From a checkpoint of a small multi-label image tagger: norm rmsnorm.
Rows from block 6 of a small multi-label image tagger, named by matrix and row number. Rows with one number belong to one neuron. Each number is 500 + 50 x the weight over its row's rms, rounded and kept within 0 to 999. All counts start at 0. Numbers have three digits each.
After each neuron's rows are labels from the 100 images, of 14848, where the neuron reaches its largest size: "strongest on" is what is common among them. Only what is clearly more common there than usual is listed. The data: telescope images of galaxies (Galaxy Zoo DECaLS).
# gate: MLP gate (model.blocks.6.mlp.gate.weight, 320x160), inputs 0-159
# fc1: MLP up (model.blocks.6.mlp.fc1.weight, 320x160), inputs 0-159
# fc2: MLP down (model.blocks.6.mlp.fc2.weight, 160x320, transposed), outputs 0-159

gate.213:531609499480436533585460512485495519499426481506498501476516498421597521509555525512685517492462597508456488453481498493480519514494499467507495489525506439511495516371630492444502557458471375485511500501492505562547482460534499509510543378500542530499327497499474512502479532488505475515491502439515607505484497488511484447503382505535464471500478356505429547493545525571498464493528537509590453620500445499393498494545534421474521480539482465575484525478413499508648514487504466
fc1.213:564353486499490484492508529628479522666521437560517507499520503561501550510515443516488427492573492496605529376493498572529488499479525387432522539545610433506536384468482497586510491624433509490481494523505505507551513466411455403398490452533505524511520501500498490506536560514512540484505505459497503458500463486495512497581511458498493519533517524563503395531503514511487491450503509528472491499473532478487533360502498510489486496505503500516430696406506497506501518543405395
fc2.213:482489567464399510538588494401549500520476555529499495475490457510626626528524505527535495500564497473561510431523574491494471530472488427468498499568495498406495499519445473522508516483424502498535494479445523474505502500465494534592511416480602497464503545480538493431522544495514447427483507541523522530474500452496520485507569457518501500493471524531504543534503517457482490539437424500518607822414558459494479465482433667497509526500489549512540544547501471503456454516510499
strongest on: shape: featured or disk; edge-on disk: no; spiral arms: yes

gate.33:619490489509422543500439495502494494457544515477512500498487385582494600521495502517459451417502515516510503539508504478635494494434529454610501509471490466536456525502467591517484558498534495465527503320499499528425486432504604495497498607560453501491495526498498505486496501394501474528505450525484645434329521443530511492490476510487504515551488498515620477476496500515515499471452473463592504458492539452491428521531496511509481453561506505457523488468531533466476653322483533
fc1.33:438506491404467486508534503526481481547469481507511504470506532530550488441454502510428414534543512416483498512485624533562514497365406593502499390510520587485491486490501481480520504629551479487506565443486460584505605566476543478534483476373462440502510495401492445508510486497495467491563502501538490435487439537503366545550511491511473387511496499697509513527480464503494501496453517545473530535421488490555499526506556455429637504614567467449523468519473504517479408538502526
fc2.33:483548506507501490633430502438478533561442501421467494503497413498367466464587537500533454474497541481369503507499556500505520455526646509475539461476509247550526556441495598466526443550482513494530503443553404532510495508493503522477503512582619549511487523500518502600459514562491405501551611432500606486505482471513569495458546487520534513506506521490584424457453491465424506462508476547471491498430447498514455456482509458447548499497485486436543498511552495548495495502506530
strongest on: roundness: round

gate.222:568482517527502504580495502504522471666545498488494543508512512506464496509499483493494601527484591499474526482502509509560524518493462411504494510496541529478469439487465498545509502472432510498529473501502521475496530528470490489464542553283503456506471501552456499425477468503464499516503510516575536400484497523533487514493391502496501494522562498502498427496500613463325504521497499496365508480693509502471368490500490475497503508446497550421485500441501602653497511398547547
fc1.222:502527482377457494424496501498478612479501507505495518516493494670502465537567466513442502433444489475491435369514493498507417517497444470582495543472478494505501525497477501440512383549509512588482573507498499370426504449521472517503535403392537536577524504389499495522459501498515503493487335347508469511515366477436460526475495527555559458488554491543502477481396448496500504463479515494626491553496504559506559492482496455486595496499505489500565498490450501412536517519495486
fc2.222:526513489487471492461539451455577420480289517541498475494504539491507595520654517478402501500364487536486499539500471427504434487494507504492506485470497498468445492488509490447496505495485513631481513510464494495472437500519490485485576439573443544468504474576445516430500489554517458511523521509443485544344575488519500546547348479524425515499557493436499500484498511487463553486500509361501461564507537532474440609406493583472531499374511523542535488579516434485537511506533490
strongest on: shape: featured or disk; edge-on disk: no; spiral arms: yes

gate.46:493526893497495452508526504475488492505505486582471486498503468580498487530501532495509501469513522472373454502530499498579418507494479524482458485630577496490456484551499564504518544565497507518440500475514509491499395476479481490529561483518520584436493480512509532457484460501498502598524478539476429532499494463449494560463501511451514486500500498446523415524538493475544452455482587401425456549610503479503544485516517500513502513464464463569488501499494496478470489552481520
fc1.46:502515711477502515451486656526509466490501499501473500499528584495498506511491526568413508448482529500488495527501490443491530495501507479439502486618493535499499420509530512592552538546493522609499501502630483479468523481497489500464512468503500452428541497499503523476454507504429525499498514527421469447490550462473497531459557542495498297513520505542499506486625504531491423513500490427485525492713516452446489482506483580490399473617410487496502494464491488504432539528499435
fc2.46:497472666499455572525480505493388540508520601483505525494445489418548493315558630506450483508583428467516551477515469495537481510502435525467479524508490529577412472384523490509534489485500396443496559504504465478489456466523488453532534428511475560495522529484501508520503426501564511501502308497553490426519505567532539604497532458451443522463459527507516465588517429560504485498500491509625516500453515487687504527497506519492546478499494510479483517551490510479499477445473506
strongest on: roundness: cigar-shaped

gate.279:476489504479491505496499478526595502532508545353491481500485519501455452502500499536430481550509498491567498477526491494500785491506508554564491504478535535498496476473505507668505505497569485492510506493519560523571405472490480523552485511497496519514514370521404485599464498607516496516496502500498498505524504498494509413487506548519534513510422500472502502497494495506499532497584462499423379482461457597489498486497489432497491498487491559498530508486599524520515265554509524
fc1.279:500524444464486505488504482537465498499492537560513502797486498497495494490496550498530505551503456500514476321506476521565498689524503467499495497503521504459487456502481499498490500490470533586494455470501493497469530509520643469540527489513508501497430497464468580494496504602486498495502432506495537488512484508507530516509508514497496496503508424476484468514496487498492501473490501529473498533464510496495451509474644501500481232490493494449447512481483524467512419616511524
fc2.279:496514495505519629537501485496689486496509494538446518507530485492455484560419468516509490505491476493341483522506613500504502536530505534543500506483464500500466499495497515499498496476492517499438539509396509516489505479504613507571468556489499560503544480490527558439497597462491536559504496513514525476496496496586491509548524401516476620416537580492509500530530502399462490512485512505274515501531501438500479515516513597474459535622418506502455575486409480559496328504493483
strongest on: roundness: cigar-shaped

gate.199:492539514497517493465525554486501528535536509436503491399480491498497437462444502483496485505479480508536519441436551501524481500474501477490527534518509574627461441364491563487513661246486500392553450495472507656518506488552590498571502530568487464498461495632499494501487496358507487489486465614484516600368519525511494516544400504491500496519529411476494483525528569495503501500542410471556544535490474497498494497501501528507485489475511496484503502536513501473415488492490533
fc1.199:496546413540498596497482524614375634606490493591518530464639425488561503530559488476502520537421452495490460498521404492474501512499529533511495535507529398504422498491517493490536497465499491496492470512495562533433503691510497527507472460449478501534506500504482491503383510488433564505542467451542434541601525489580522486471445499431508529477511607499454475498394527489477499658492459518480507451509482500525511518429534499436459565518546477370540505557479503505493454560570496
fc2.199:505479511518506557499504498501546466527428509498501469528521501470432524417510497504524455470455478598416496514574490513507511466386480501480580496484469492497504440487469521501532532522544508407500490503493444491607497526462457384516442499500443504543531559524570523341507494546498490450459479499501501477585471511510536751490521496498511514494506553453512502580493602489391488446408499493557565497479486545496491542573502486513465456563404529534500500714497565435555502459531458
strongest on: edge-on disk: no; spiral arms: yes

gate.246:467515518515499483507553512501610515497465556486491468501465506463513499368492469565524500507514500501508414475455489547477382499500510491434491496512489537481483493499448491511500392494500501515497485468489483493498472404497644505550474496406523517507505498508485502515567403594498550512491493481503499460491498500509468489655543465524508484501464368496364352601546502493508498517545571501512484497516498539625500501482501458495484228494517507465492529503507464494360524480464492
fc1.246:520490453498493481496511500486484506511497485506516500409449479456498514456464496522542497494497496492524538501511515463480546510355494491550536497483520561508490496450495490577511505442501502453505532498487528497494503503480502497502546614556473491491503499436509513512542362553500500508509500524437505531502508475438523593493387513562520493499477507482506526344446500487505476513519301474497498501496529510347502470385498505496504850495516510509502530484502489517495573502475503
fc2.246:486503494539499496481470456479504487447507491614500478506504519512517487606666489484445503495460445451484500501574482473594504549495456521485493508455478526329496516539439501483505421396458507500484502526485491523466502533509448416498500547512526461493485487495547464460501510532450496458528602498614507498484506476502494534497503503506489534537410522519503502527516494487427506501616486478238606493487506466408504481466479475577490507519487508492506498501497486542373490497709531
strongest on: roundness: round

gate.194:590508502493461535502489493479489546476482556506434497505560495487450560470438483513465486621528507598473468502506498365518532488515463502529444410490488394496616461495490438507529517400500423479491555498533462446422495485489500499538504598616495519542506501497547493475500512501521506463557481517381452485498500468473495656478489506409488496505446598542466483498437531450493474480547503469497486538244574533614526506502497494487466509503628500462470450503411486488478509461509546
fc1.194:500432434529502460508511502492543530496501574475519508560540536499495435469535500497540575485498521465435503498446525500508465688605474400502499522542514560477495531434506505497494476625575443499410481364505436440512482509536495390533424508536454499520502521501499500511549336488467495418629465516383479478465565385498569551503539502482466393469427560476500502474499509563450496506505550598491530501355513488540482506512496477505511486605489520517455449494471461429490501560485505
fc2.194:501475466480390557537670392411492429611521496471555473563531499500522496569471616510481531505517480475501421486490488505389475481493589507539536495463452505480478481379475504445487514525536492598497582501463499469426509559390476343505424442498499534501533495583522484575478483497606567498547428484480500491508535466499462554477371545475467530498452479501522557494475502504500464480476530460458512419508587533534495508514537370538511437531459640536521500536538514495479516497465506
strongest on: spiral arms: yes

gate.124:414574500535486561527501499374491500490494481519501484551514495499407502500436495289494493507489422507506515485485478502508510492379446560460522499491496447542478510485641492509532538513503491486490480467494433507559567473530610500501502495502680428509554503501507443493407506504495514497518509507589500515456482492553492409495522496507427522503527464501406510492469505541513505500493494549570507522668484501492506474514423522503421562504439451505502518483507522505698638459527514
fc1.124:489476506500536507504423517541711402516558391548567552534502536411457513499504502494684460493475488469532491490494509503493502491510464490528557497470553553493504444485564493490510490496472506561410504477482495521449461511496499534487505501441502548459523472528503502486498396492381511496501525488501577501502505406494494510490511529507500486637496465484512555531478287506481506580518583404483500506425504496526504505364461519490494508440520649483514539627494510521491511495471460
fc2.124:458505531623305402500439496532539446538472450480435503537507487552495498607493484572504553520488424420507521532446501528499448496514529525495473493506522496503477488462513539479505524507539381501473417516498523505564535522531508523500450500530503459498509418515530505516374549510437499491512430486325415462385490531498498427493524494623533575533500445547502499497503487477505563618598500463500470500510471582466407486504511463530491505516489453495495500490506520499703501467570459
strongest on: roundness: round

gate.258:527483487485510474508409526487649632390519513547486515545459500394518493546467489511504491510481500492473497503487503497394495497571484381559494463521517418449529386446486498500458611502492533504524469521528398548613491471503435472499421578491532507527463485460540498529510477501453496500582464503593508483521450528497493481492490489591507489514485506505506488441492494529439500498485498428490595561386513522501502573516508482491502612506520456545463351491656504512530479674575505
fc1.258:493505471499460490478521457513462541485522609492547526554476508504468561493510545526498540607495516496478483523531517662556417443507498501493505368506547481505513523559650497484551510490490507506492464480499489521399505488288414291530500452490482512494497542492494558511500523507383493459473486495484491478508420532468494506459506533454488462478449519433598588509468483430500510489493521569646451514506515492482501497599497503496499498495473500526502438509531361482510598467494492
fc2.258:496508486502502497476517490505500520491491470475528520514488437477499508509521496580496525546495512591512500488538480747497488495492197515479442536551500501411563505602539484524479538513498537440519473476482511514494518481639415499480578486507590480536573524450502519500507499555509483508486501521503497512478495495519492513491500412513507501439525516501480272504514495609488497470477515577501504516500481529416498414491500473548493592482504468487514510498525500467518499520489521
strongest on: shape: featured or disk; edge-on disk: yes

gate.244:421500513531495480463422457498517495514504543498490448489535509505483519564503501533528433512550491500496499526497475491558482496548539500561502448492570633462538648490514503499624493502582521501532495426577528504501512467391294514515533399501518495502571543389528495491510460497523500517505509455511487503484584536610499538496484508485487499496502488509404561560523512497459518487515509666260498498503506504550491502523508496512463472503426513530502593486504511486530383576464507
fc1.244:511502493566564478568455516514529505490502418490450566498501488500464469423495516495495479483422501500553464522513476510470587465502511490500509592498454505427495426568520489433526498478656465501497559493489339482499577401521441476538576426495490671444468488540511503482477521558500493484615507495547630464499483495498535465589524431419603499526498487671515563501503482500509514501526528461645464508545492537494503478506502471378539533501485501491501481501359509494519435453507500
fc2.244:549539495514406499517498500506498513589511501503504497529467387579439493471517522498459509502484523507451500467431455525503521492467489386526507427424499506486418505493507482520481507529652500533530513521388458381406508520517623541492497434550545499523396541445412406442458340671517499525507498543490526510510518530502500529482529502528461521492447500501519385491533397475463479548418531507445504539522565464483501494497534499489579503483481534535533499611655512500415474490553497
strongest on: edge-on disk: no; spiral arms: yes; spiral winding: tight

gate.217:519450537504480499483526516528530498503473530465512503506373494486438491505492574504422483468494512502614452496508496485484443389359454571511496464500458601504544442433504393475487503645507497495540501488569478460527453503499561460504542502508447508515582485445486530489498595485448599464499477509358508399478495520500501623473495474480583470491500413457516557479503564514482501467534479583497580498499525495562470481486453469494525490570517495519484615500489505517475248499480486
fc1.217:530557296516540511352501479475528493466498477484552506504518576504494505527528503491515497530588481482483476457500481494562488411480465429509500492441455564529446491514512507491444440428441494498485480554483491499434418432542412478534544501442578439527451494504485498543510512417502479459510676582433503481373363500497458584532437507503466512497496498521468459481505493482483517546443459496383557492493503491478463516561553503485539498481492676506490504507346458501495554449511526
fc2.217:457478500540554443486500569412594518495495383530510468501519459497338424548545483522473505459491602408537561493602497612418426486493494528395495460392500515496509501464502518515487516457491499482506339561527521496472400465488452630485496491504478600471515467525524487497445530492548398440417662505472501534449457522481514503498514471533618541489496499477503512489538474504519454510574513515426478538558509597437498515498512542493483485561541458514599501504528571500502477500441507
strongest on: roundness: cigar-shaped

gate.163:561496543510597587616420511462493503494532212601580500534485575472514498566453594480490492514499414471546536473600513338506485505475523534537496416463505502516528502528502537531493509529508489500614545500521486502499495513489592508480453541425500497506526503499500509617499500483467493499513490577424563501501533470514491502624487514465477511435496639481493461499492500525498520498466482500549554514510478509481493442499401509496477487494513609557493504500469467514402502553508499
fc1.163:495508486572495515481509526500395496535510506532469485591345579447517446455491491443598529501487503534458485528499549501699506521354527506446498670490437665445457539482424488574500498500494472531498491537540527514545532459513488411497631426493558429454493492517499483457515509496503495497507508455503505494500489538538572436494482447510525576596558514507499501477475480500466434495509441495520474480514501496495477501523449485521437541654403431491594499498495518510489495481424508
fc2.163:499558570466367495498502470553650508509495511474477489504502513515497522629527502477511649572482543454517521541510491430498581498492502570408409423497508452519447534477500565503486499395500478514493426502511504493502500611503535497483459526646505486457548503583523504428570471528530459484572466484483493442495464554521496428510497621493580480504487496557498464514507509516516498565510497527516357490516597526381505501595480519480502538558432497520398477482476389516631503489504487
strongest on: shape: featured or disk; edge-on disk: no; spiral arms: yes

gate.145:540719517530436519489499434533513505452520512428504507508504555521461399479530483462504458503497490559459431523540519447533432362478476452486485497485454457527480433458442580526498479553494392514537507536478509504522507459448466523318541568433507657527540458498546498404515444453506481478499494439466557580517499524492571441390446491480500526464466554527477528487560491486488505505557514394581612394560532509509465493492488511501534593484479496544490551508472526521477512410499472
fc1.145:533486513435517495469532539498499491506325448585450491488473564542556501466504603534483501502496503495523830501500494470494464481505499490391510491418558572506484553499512513474449584465487509500505500517515453538335484496511499495522447497363486480462523514395479514467513490432484474521492484502529495556449480509526505476454634496506479498498508473541529462435547471506491504482492465479473493453482526530543482512523477514513529479492501482601558508502607489437519411515507445
fc2.145:483551384489465477524544508525520579513503500412513379509514487523518503508451414474446457442415593522393500508470502525502480513559532497464477492518525525446471513509571490514497493506484539478485528419512539315469499443493596386501627512552542508491537411552480491511434502431508563390497547626476461530453548490488451371500545490380496509536466514473596494479517597461515436485452505501514500451461499560501464473512490673549504510502458505485513413502518470498485462506524545
strongest on: edge-on disk: yes

gate.37:592499539427501478529438502568472519496519619363392506513491555490423499494487525454432502497526503496666506473495468514493439496638519502533482511500503475502497502494448532555500500508513491500440522477511502500510468523468504543480507510533502555510494572525486518458514520433517543494531509452548487490491502499479558438292548597482413507453602428543539526500506484492535433496403579483690523546586481498507519483524512552493476457521373499396504475587523541493565504477558497
fc1.37:494481489595500413514508490534480481540593444566570516512511496617420466509508471472505529536508521608293424491502505494580506535492499613501486566503480522569497542547387504427490528476506526506517495509449427510498519501543506494598498524455535495467564499492486496599452488537494474466491532612635558502595515531545511468507481458504504549504470381442503549486504488515442633488520544480415362529496491484505502503455496492493550536469656491506555554508480484539493497525511570
fc2.37:481501530518508494534509505503513507490496506500492503658515470512499426497485425473474474569473501456448522538531423503491503453499513509432488440422577682505510506495587480507536570513505515507512333490499538506500441327591440509677485517501537503492548490449507509502532505509523500451499518439480385486453534374381442505470524467499503498483507494466557499493575464520413511529534509502492504402496509466510495561496511564485479487532502530499510493482529533422371437579579414
strongest on: edge-on disk: no; shape: featured or disk; spiral arms: yes

gate.77:507518465500499520536526484518503508489499496513492523432468498499496486504458513278493498584496440494455499502601506453577518502506338500476508523516501505473496494576504501576499510288468504367483501512512514481502542487474460484489534551501512542485501498515457455531420413484507495406502482499502557471516483456503524619469491499497610516508500493501532534503499446571501478649493494511510442504490506448573492498481497496577540249484483503531508465518432480478451509494505518
fc1.77:506352505579518494525533507467449493562539494552187508509451508565523459499497476559492512520482511360498515534502501571510481506490655512400499486487495500532498530499546490645502520503557491404502508501499480478496523502497471476502490454502371474471498503505500439544484507459508530442528484529474555556509491540503500509401653500500486496499505500544490493506505530503494468501556503542611471501503486499469582530526481493504499581485389512594507557503532507485453509499498482
fc2.77:502531501398501438515498480489513493487501444483437500505495516486511486489478510455577482508491526446517513496515499431470478616488552492505476522495481484482475565516510494584538409542442508507503488518484412504464506501524508506561512615577504541440500508500647501484555514518514514491533682484466692510479507537501489520568515448499588486500522525494497514504476494548508493496502499490429386506492497496501498573594569466502487510503824510498497532537448499498497489469472490
strongest on: roundness: round

gate.296:475518519519509485492566501499498500601489530386501502559543603582571504458504480433539509500487452545491506500515555519541486453419481635501481569439417556587434538571465502495499511485514324490485524418463526497435630511499532502580533522451484451490507502549552499491518492532458503468522529455480553512498501484497493496492442501494605566402550491510524504477486540496454511465629558440634499430542620505472514458552472565484556541503484599489433497477494339517545495485439466
fc1.296:479507467700514513500497488458504496491467562536480444501453412520490495490505467456519499496468493509551501409444488500455498483498423583497477536494550363440506504556512500461546473412425480500514543521536534501490550516543507518505498468430541499522554508599503467486467530497532346418506406488501508570487521505507476581467541472484435428492558560506468630467559479562478529511491571625600491405521500533559527523484553423486511430471440479560503386552488433502501336511524535
fc2.296:479486503512545489452546423462431413487597532576473664564548561418488531472500447501534371484396491480488534542383512494489509507483517516493367588477479508486543535506488574557516482545490498482494502482462508503455502489396520509497498503464570463497471466502539497464492519494549552385569339507579489253471481455487509603530450487497395453510509494503512520434506439514530509492494552531559460495525505518459470418513515494483490458480504502506508521516485484427454462497511499
strongest on: spiral arms: yes

gate.303:506549488502416473425544502512501477506451479432495530486476497515497499534491505427509407454433559500544479540509550492538355537458371543549517497502554485577531496531497494570491429445483326509567559451474503505507495471545505438452398478456513524502518547499494386460500511521536462535532486500467476535499362547509498424520517502535473547434496383515571467470511470506494480499489539486470388571537504473376534492464478499497512477459501476492518480498428484722378471453525546
fc1.303:477563435488544492467522497502470458473501522593491500546507475486482501587518438443467514498605540515484623457477592534472595388525486506433520520487490300571578442502486498523510511513488501557622465497508632448561458490504499483508464468492457505521633500616463500552465480489507472500513508470453475509523485446439387471511454465502505512489488563514511532507461478413510481480531500501333328494502582474492475394479538500469499506580505529527458551507499454492520488509469465
fc2.303:514486489460494487500535473501558483506510555540462580535503502432334639645564464438540465493483475492441557511485540531507464480494477371478492497553516537410546462503500523524420489510544485479503521391521419479597587499520490530493401448400575469430521578511522489444392548482465506479510535495493504551470546508508513524487524500500523544431527555544421540443497525497369599500501419505517490527500508510511545500476479527496453561511643521593553588473503490479420572587490495
strongest on: spiral arms: yes

gate.256:499495540362521624469546483543551491276504498477501489504516433492519475592505506520504526541508523502490493505497422462555493504485479570499501485509504413514513481675502509572497480435439432513461490541500490516497408505462397566507499513468528503448586488556482489500484509531502498424475504620484507528464398505522497436517490469490500534468483425514488440495495630445497500515533573486578388496485520576510510471517515496493500504523525509471407397504478474471592508425368415
fc1.256:480478512506508554453502377496529498495492482576437483488543539433497498534498502510583578358495465625438492495480460469473498496503519508466503553450556425475508502532492540512497470511482498375494522512549490536635467466503445494481719531510495553526485475494503524500487423529479499493521553533495468494510378500535506432494510504508476476501301513526517509500518381502515503484501504423422488507554439491506508518492525480530503485518520402447505446511528516570613515680495548
fc2.256:494526489433397502547557437493502503503435499517451522515495559408524417581507424504423503508440482508466443509517563474520530505506482760473550597472439515531477514537502471479494496455519520533580412486456472507495513485607521435489463595562567489577452480514487554477426515620511456498469492491480549532500485377497491411497504491503545488489509642564535494496410509501533519513533457518450439500470509518502500556494392505456505498450432480347516496537474441530481510493463506
strongest on: roundness: cigar-shaped; edge-on disk: yes

gate.155:559508504476438500508507491519466500500511501652479499500501437408501509500495460450505497522672500488527522514529387503492449497467498497483494476383520478386479490472500497468495488484528497473465521510511486365488503528514361507586601491351504460499439586479504492502470495471501514522486510500508497561501532499487306486540534398505510501458454477486485498502537520521480483502499548469506636511554496496506444430512547576481511488502519402512481542548484518464482465301414490
fc1.155:502506579464529525508500441503556498586525491677366454498408464478505482531503493486508491526522465514531493573511511501481493503627642516519500494467499447465503443554534522436501507317496377456500488522494503489501489464491502425494478504538473506429498499444502532503495495521474514551487491556483499472527505513528445478505479431562611490518595508486483506485478422573501503505499503492497504471456316497461499499502440500494527501499476442582366605537622526571497451450514612
fc2.155:533511564519563518623475534452472484508402522605508491394520455458519586583503555474531506493497480521499470507539500428541468431422534470594495559485495504490499480449434497538492519470460537593483518512520557525470474565644479522388503565488503429501556445529676533514459502515518511611405483505351423497498512525461539493491546500474471435508689454495505509458510500484550488502525540446495499510539505508498545525561496494475479488480492479439535516493492533434497495364577562
strongest on: roundness: round

gate.197:514485503479511513506504496536500514540534527499547541489502562437486478437515516465473518473524503518508483500503503485570474543510373523554497485507472521653468486505525489471570532407487470474493499491463544495451435504515528521503510487577468503495509532536495549523521499504458455512494529592475162499522418520357581492498450499501566496494571500503653498519488469503541413401491499442498508492458399501434493493520500501444504508433571492514388500517469464406505480523495502
fc1.197:466499490541477461495494492568547435565472480475413487491528492487509476499504496519479504515614513498501463339481499488539481529578493457406555455523587510462511488605467522547515487461478381550535513466468550512441518460540475569498367475335489450479510494516534489522501551483533511479537514387521383458506488499476486484504491497493499476460465362497441507445502459571551479523537447515530489561419544499529487522503472497498434519510363415417586612374399469498450502420498505
fc2.197:529456477583560460699575464474477491487575453517508532494485549499490502491507529496515500422591476441552545492509495503568520428475486449532497492473492516523528468540484460570549447474559488458503572609476445491571471500596498519499421468330488495464494617481480506516547597527516495509500526448417530499508445436509418459483505497507453436507365473499550459509584501437495477542601455495505470468508441509504509314416496488529472520485578512509496505465491488577429517589492459
strongest on: shape: featured or disk; edge-on disk: no; spiral arms: yes

gate.99:468530493411548504551555480518497486603494483486494502490503491437517429434500485508516568521417494492512478533512514516694545470492513502437458491507493502544499499497481510461500510460456422422524494595481542500504501501503532536444627555562390510520464496489551448503511353533469502501535443516449547515538602475485524498473442432491472532529432377488517486429512511522519514377474436465515483500497300506500475469503453512494536496554514480490509683495500497501508599442406442
fc1.99:478591543549500550504455488552420472507491530521542481484496506534510505490482509525520493501449526505490518381495488533498499520526567458470508552524504476509566408505439480573469488490630556540492544506500578500537595528529511603526510443438548533552421389542513501508508561541503577508502369480317504482503434460517603527528475444523501516503416493537503417533489498505493560509490497603526500528429649505500566509487325420486427578449515524469500452472483605492511567490545495
fc2.99:507470501493536516478499394495481542493526501474486496522532463528481468484543488503504499599510507513576468500496509483472521471584400563485430507382527412460463488633465494488551600598508617484448501486550491624515604521384507482481518500488410492500493496583504492517541498494531520600467423469557532551717538499477545467500477496562517447533467490477550505494341488465518536409644493514497594438474471531498523472524488468496490557466501467497503539571510517520518554483478480
strongest on: edge-on disk: yes

gate.87:474498480526496540458502456325582478445476506624506531479513391499504498590505432496473524397576463498426501458495512515462567502469450484584502504515498552490319580430532499462507494507563507457416475493475500528393483540547488499554493487488454485521511501474499390511505511502595501425403439504490440494475504518577472513506509478489507522603521427501432501580498431562503503492539586499284520420485573503521503517502502563503581497550515495507478500453497491500476550483455484
fc1.87:474476455499547509490505538407566570502496497536533503474571434492520460558501492504497729516504494527465502507524451544467519506487504498464507545509367464493532483490500486511536486560502632323428496493511510508486415504477457477561565499453475471495589447470495498484506500541500404496503480470535424501540508504463514313502527311489487474560414511519472506503495482491487497499601502484552499483438496502473460522525530514550530505419554417496572613419506491471500484456475502
fc2.87:476541445444495527469507541484544552533516465560477468538562515444480499622519485501543681497497504592495527531497543500483492482556494501410451501469600482495498548428484489313526390435494510473602520528448471496544514508479510467463481535511530415500435475445374453457506473527488570461484473367514579502506475507579491602484499493497504510479489508491542470435498483498682566538439506520504523449469521501500463550529512472609481504541587492514495518615503427490495423498468504
strongest on: edge-on disk: no; shape: featured or disk; spiral arms: yes

gate.142:544543499478530655534462466389537511534436505571498518530494506494487454532501484476533532506620527440495476498510501498503478541492501504463499501477565457493497497524451501506524619602503512537467506306491575505354496498532442532483499501543495362526452563477496320546502541500433504574506449561343493495482512486506481541473503406452496523519548499498451427502502541491507499481500535470471431493469504492419507502499488478554503509431614486466371484498571520522559454434491500
fc1.142:512534514506483438529520473480572471543477501488504499509510508472516493494506506421500490464467504438498385495486508488501494492440462505636478565465488510497458481504506509468495502545488495477486474475492492460464476499479496623451513481503476323505467475488530513501498498567517493519572462376499502494501515552465443507497563508460531505510498410620503511476592708513502497526497498487492383483464517495467454518546536430501555500442437704499554503356576465488541328552502489
fc2.142:488451505529584525529508508499510496492517536519607514525488397494432481482526439493503509546494479474461519555343429485488420489476554486488506496529504477485528510597503484524506455466502512463471518466460521537501544489510546496490533453492506515344527511499514509472532500484626312511524527505556507483530587408501545435484486371496576527482461493287560498485405491601466512511547502506439478507557463493357472490561568483525525472498565502558523537446493473493486503515401568
strongest on: edge-on disk: no; spiral arms: yes; bulge size: small

gate.225:499493495497465496495514563505503514395492492508489555505498371496511498495509553479520530522480489480500512535463516496500502482383401487558586518433501620502533456650542523458520588511509506511529510538495315507499490504493583522491514500477508505475440494485455500485798497511494485511514539546574505504483498493497531505534475481497458502453510488497489528472479583331500497498495601517617483497419504518497531418479621435490490500516498457473530516503506498494523473448500496
fc1.225:474490513506493497507498509549507526548550430509484500509386506506497496511456600505508532505478466510549511601477520480449492499507510515519562475430495501482510494593514512531561505483643566634499507495501462528494503508545511497492377535495435453480485492516488496542483487458675507529501495476421531467528457417508440482463495456472500522517512480495503498480366498366476496495492517556539500513468501501508654537516475555481376506477552539336528497491507317656452523495506509
fc2.225:467501546487661492514403531506551507459486437522398512530474511573504527496504490541524538549571437411286473495471612501509515502503514483485502579455443392535488590521506504487504498459475498487567547501504502593483496671503480568532474493510454538669498501526540580568512504392490466545491404560466489496499473472504497499547521488403551406489479518494506503529421409479504534468500477488509502497428499499480491489487438508505507498553521505529498551490530535535498515520508359
strongest on: edge-on disk: no; shape: featured or disk; spiral arms: yes

gate.208:480501485522510476500483514539458502468504497494565492583500550500468525459500429497498539500514487543495499569560456528443519661528475515515626444532506466433490563526537495608512479427515652463508434478512566624523554494498525393620538604554471469494456540493502412487484516477518561471459492511496613452491479546507499434511502569514479655499502460572494491517481498599493502480500501379594366563417469442562504405466497510504398529511500519549525491488505504506510478544492538
fc1.208:547565504385490503436466515517712508588488294450499497477500488609523494425427507507500488498481521516506287517454442498491499526502550519531512519433510543485500500500441428583472531502520654476527500480507476460472528482508485558491467480535531542499493501498505500495437455518478465493540511506519500632491502496500601497503511533578489432489498501549490419495454519500503506503465466525479489505521557542486502415441528499485444473488486467455470647504629489547502521505496508
fc2.208:501550513527507464489413499480472331515541505556505527488534429545510499482422499502504550514497490525540501494470466495498482689485463502489548482563443503502613527562478499495519502491506466500513491538508563503493458502477497438486444504536302507498507558539483485497494497361491507516484529474551493511509490517552513480492501390508521487468333502609500449513497460426275497526469545502506433502492491505510493521500549500440510496537345520560499417522524490507480460569502480
strongest on: roundness: cigar-shaped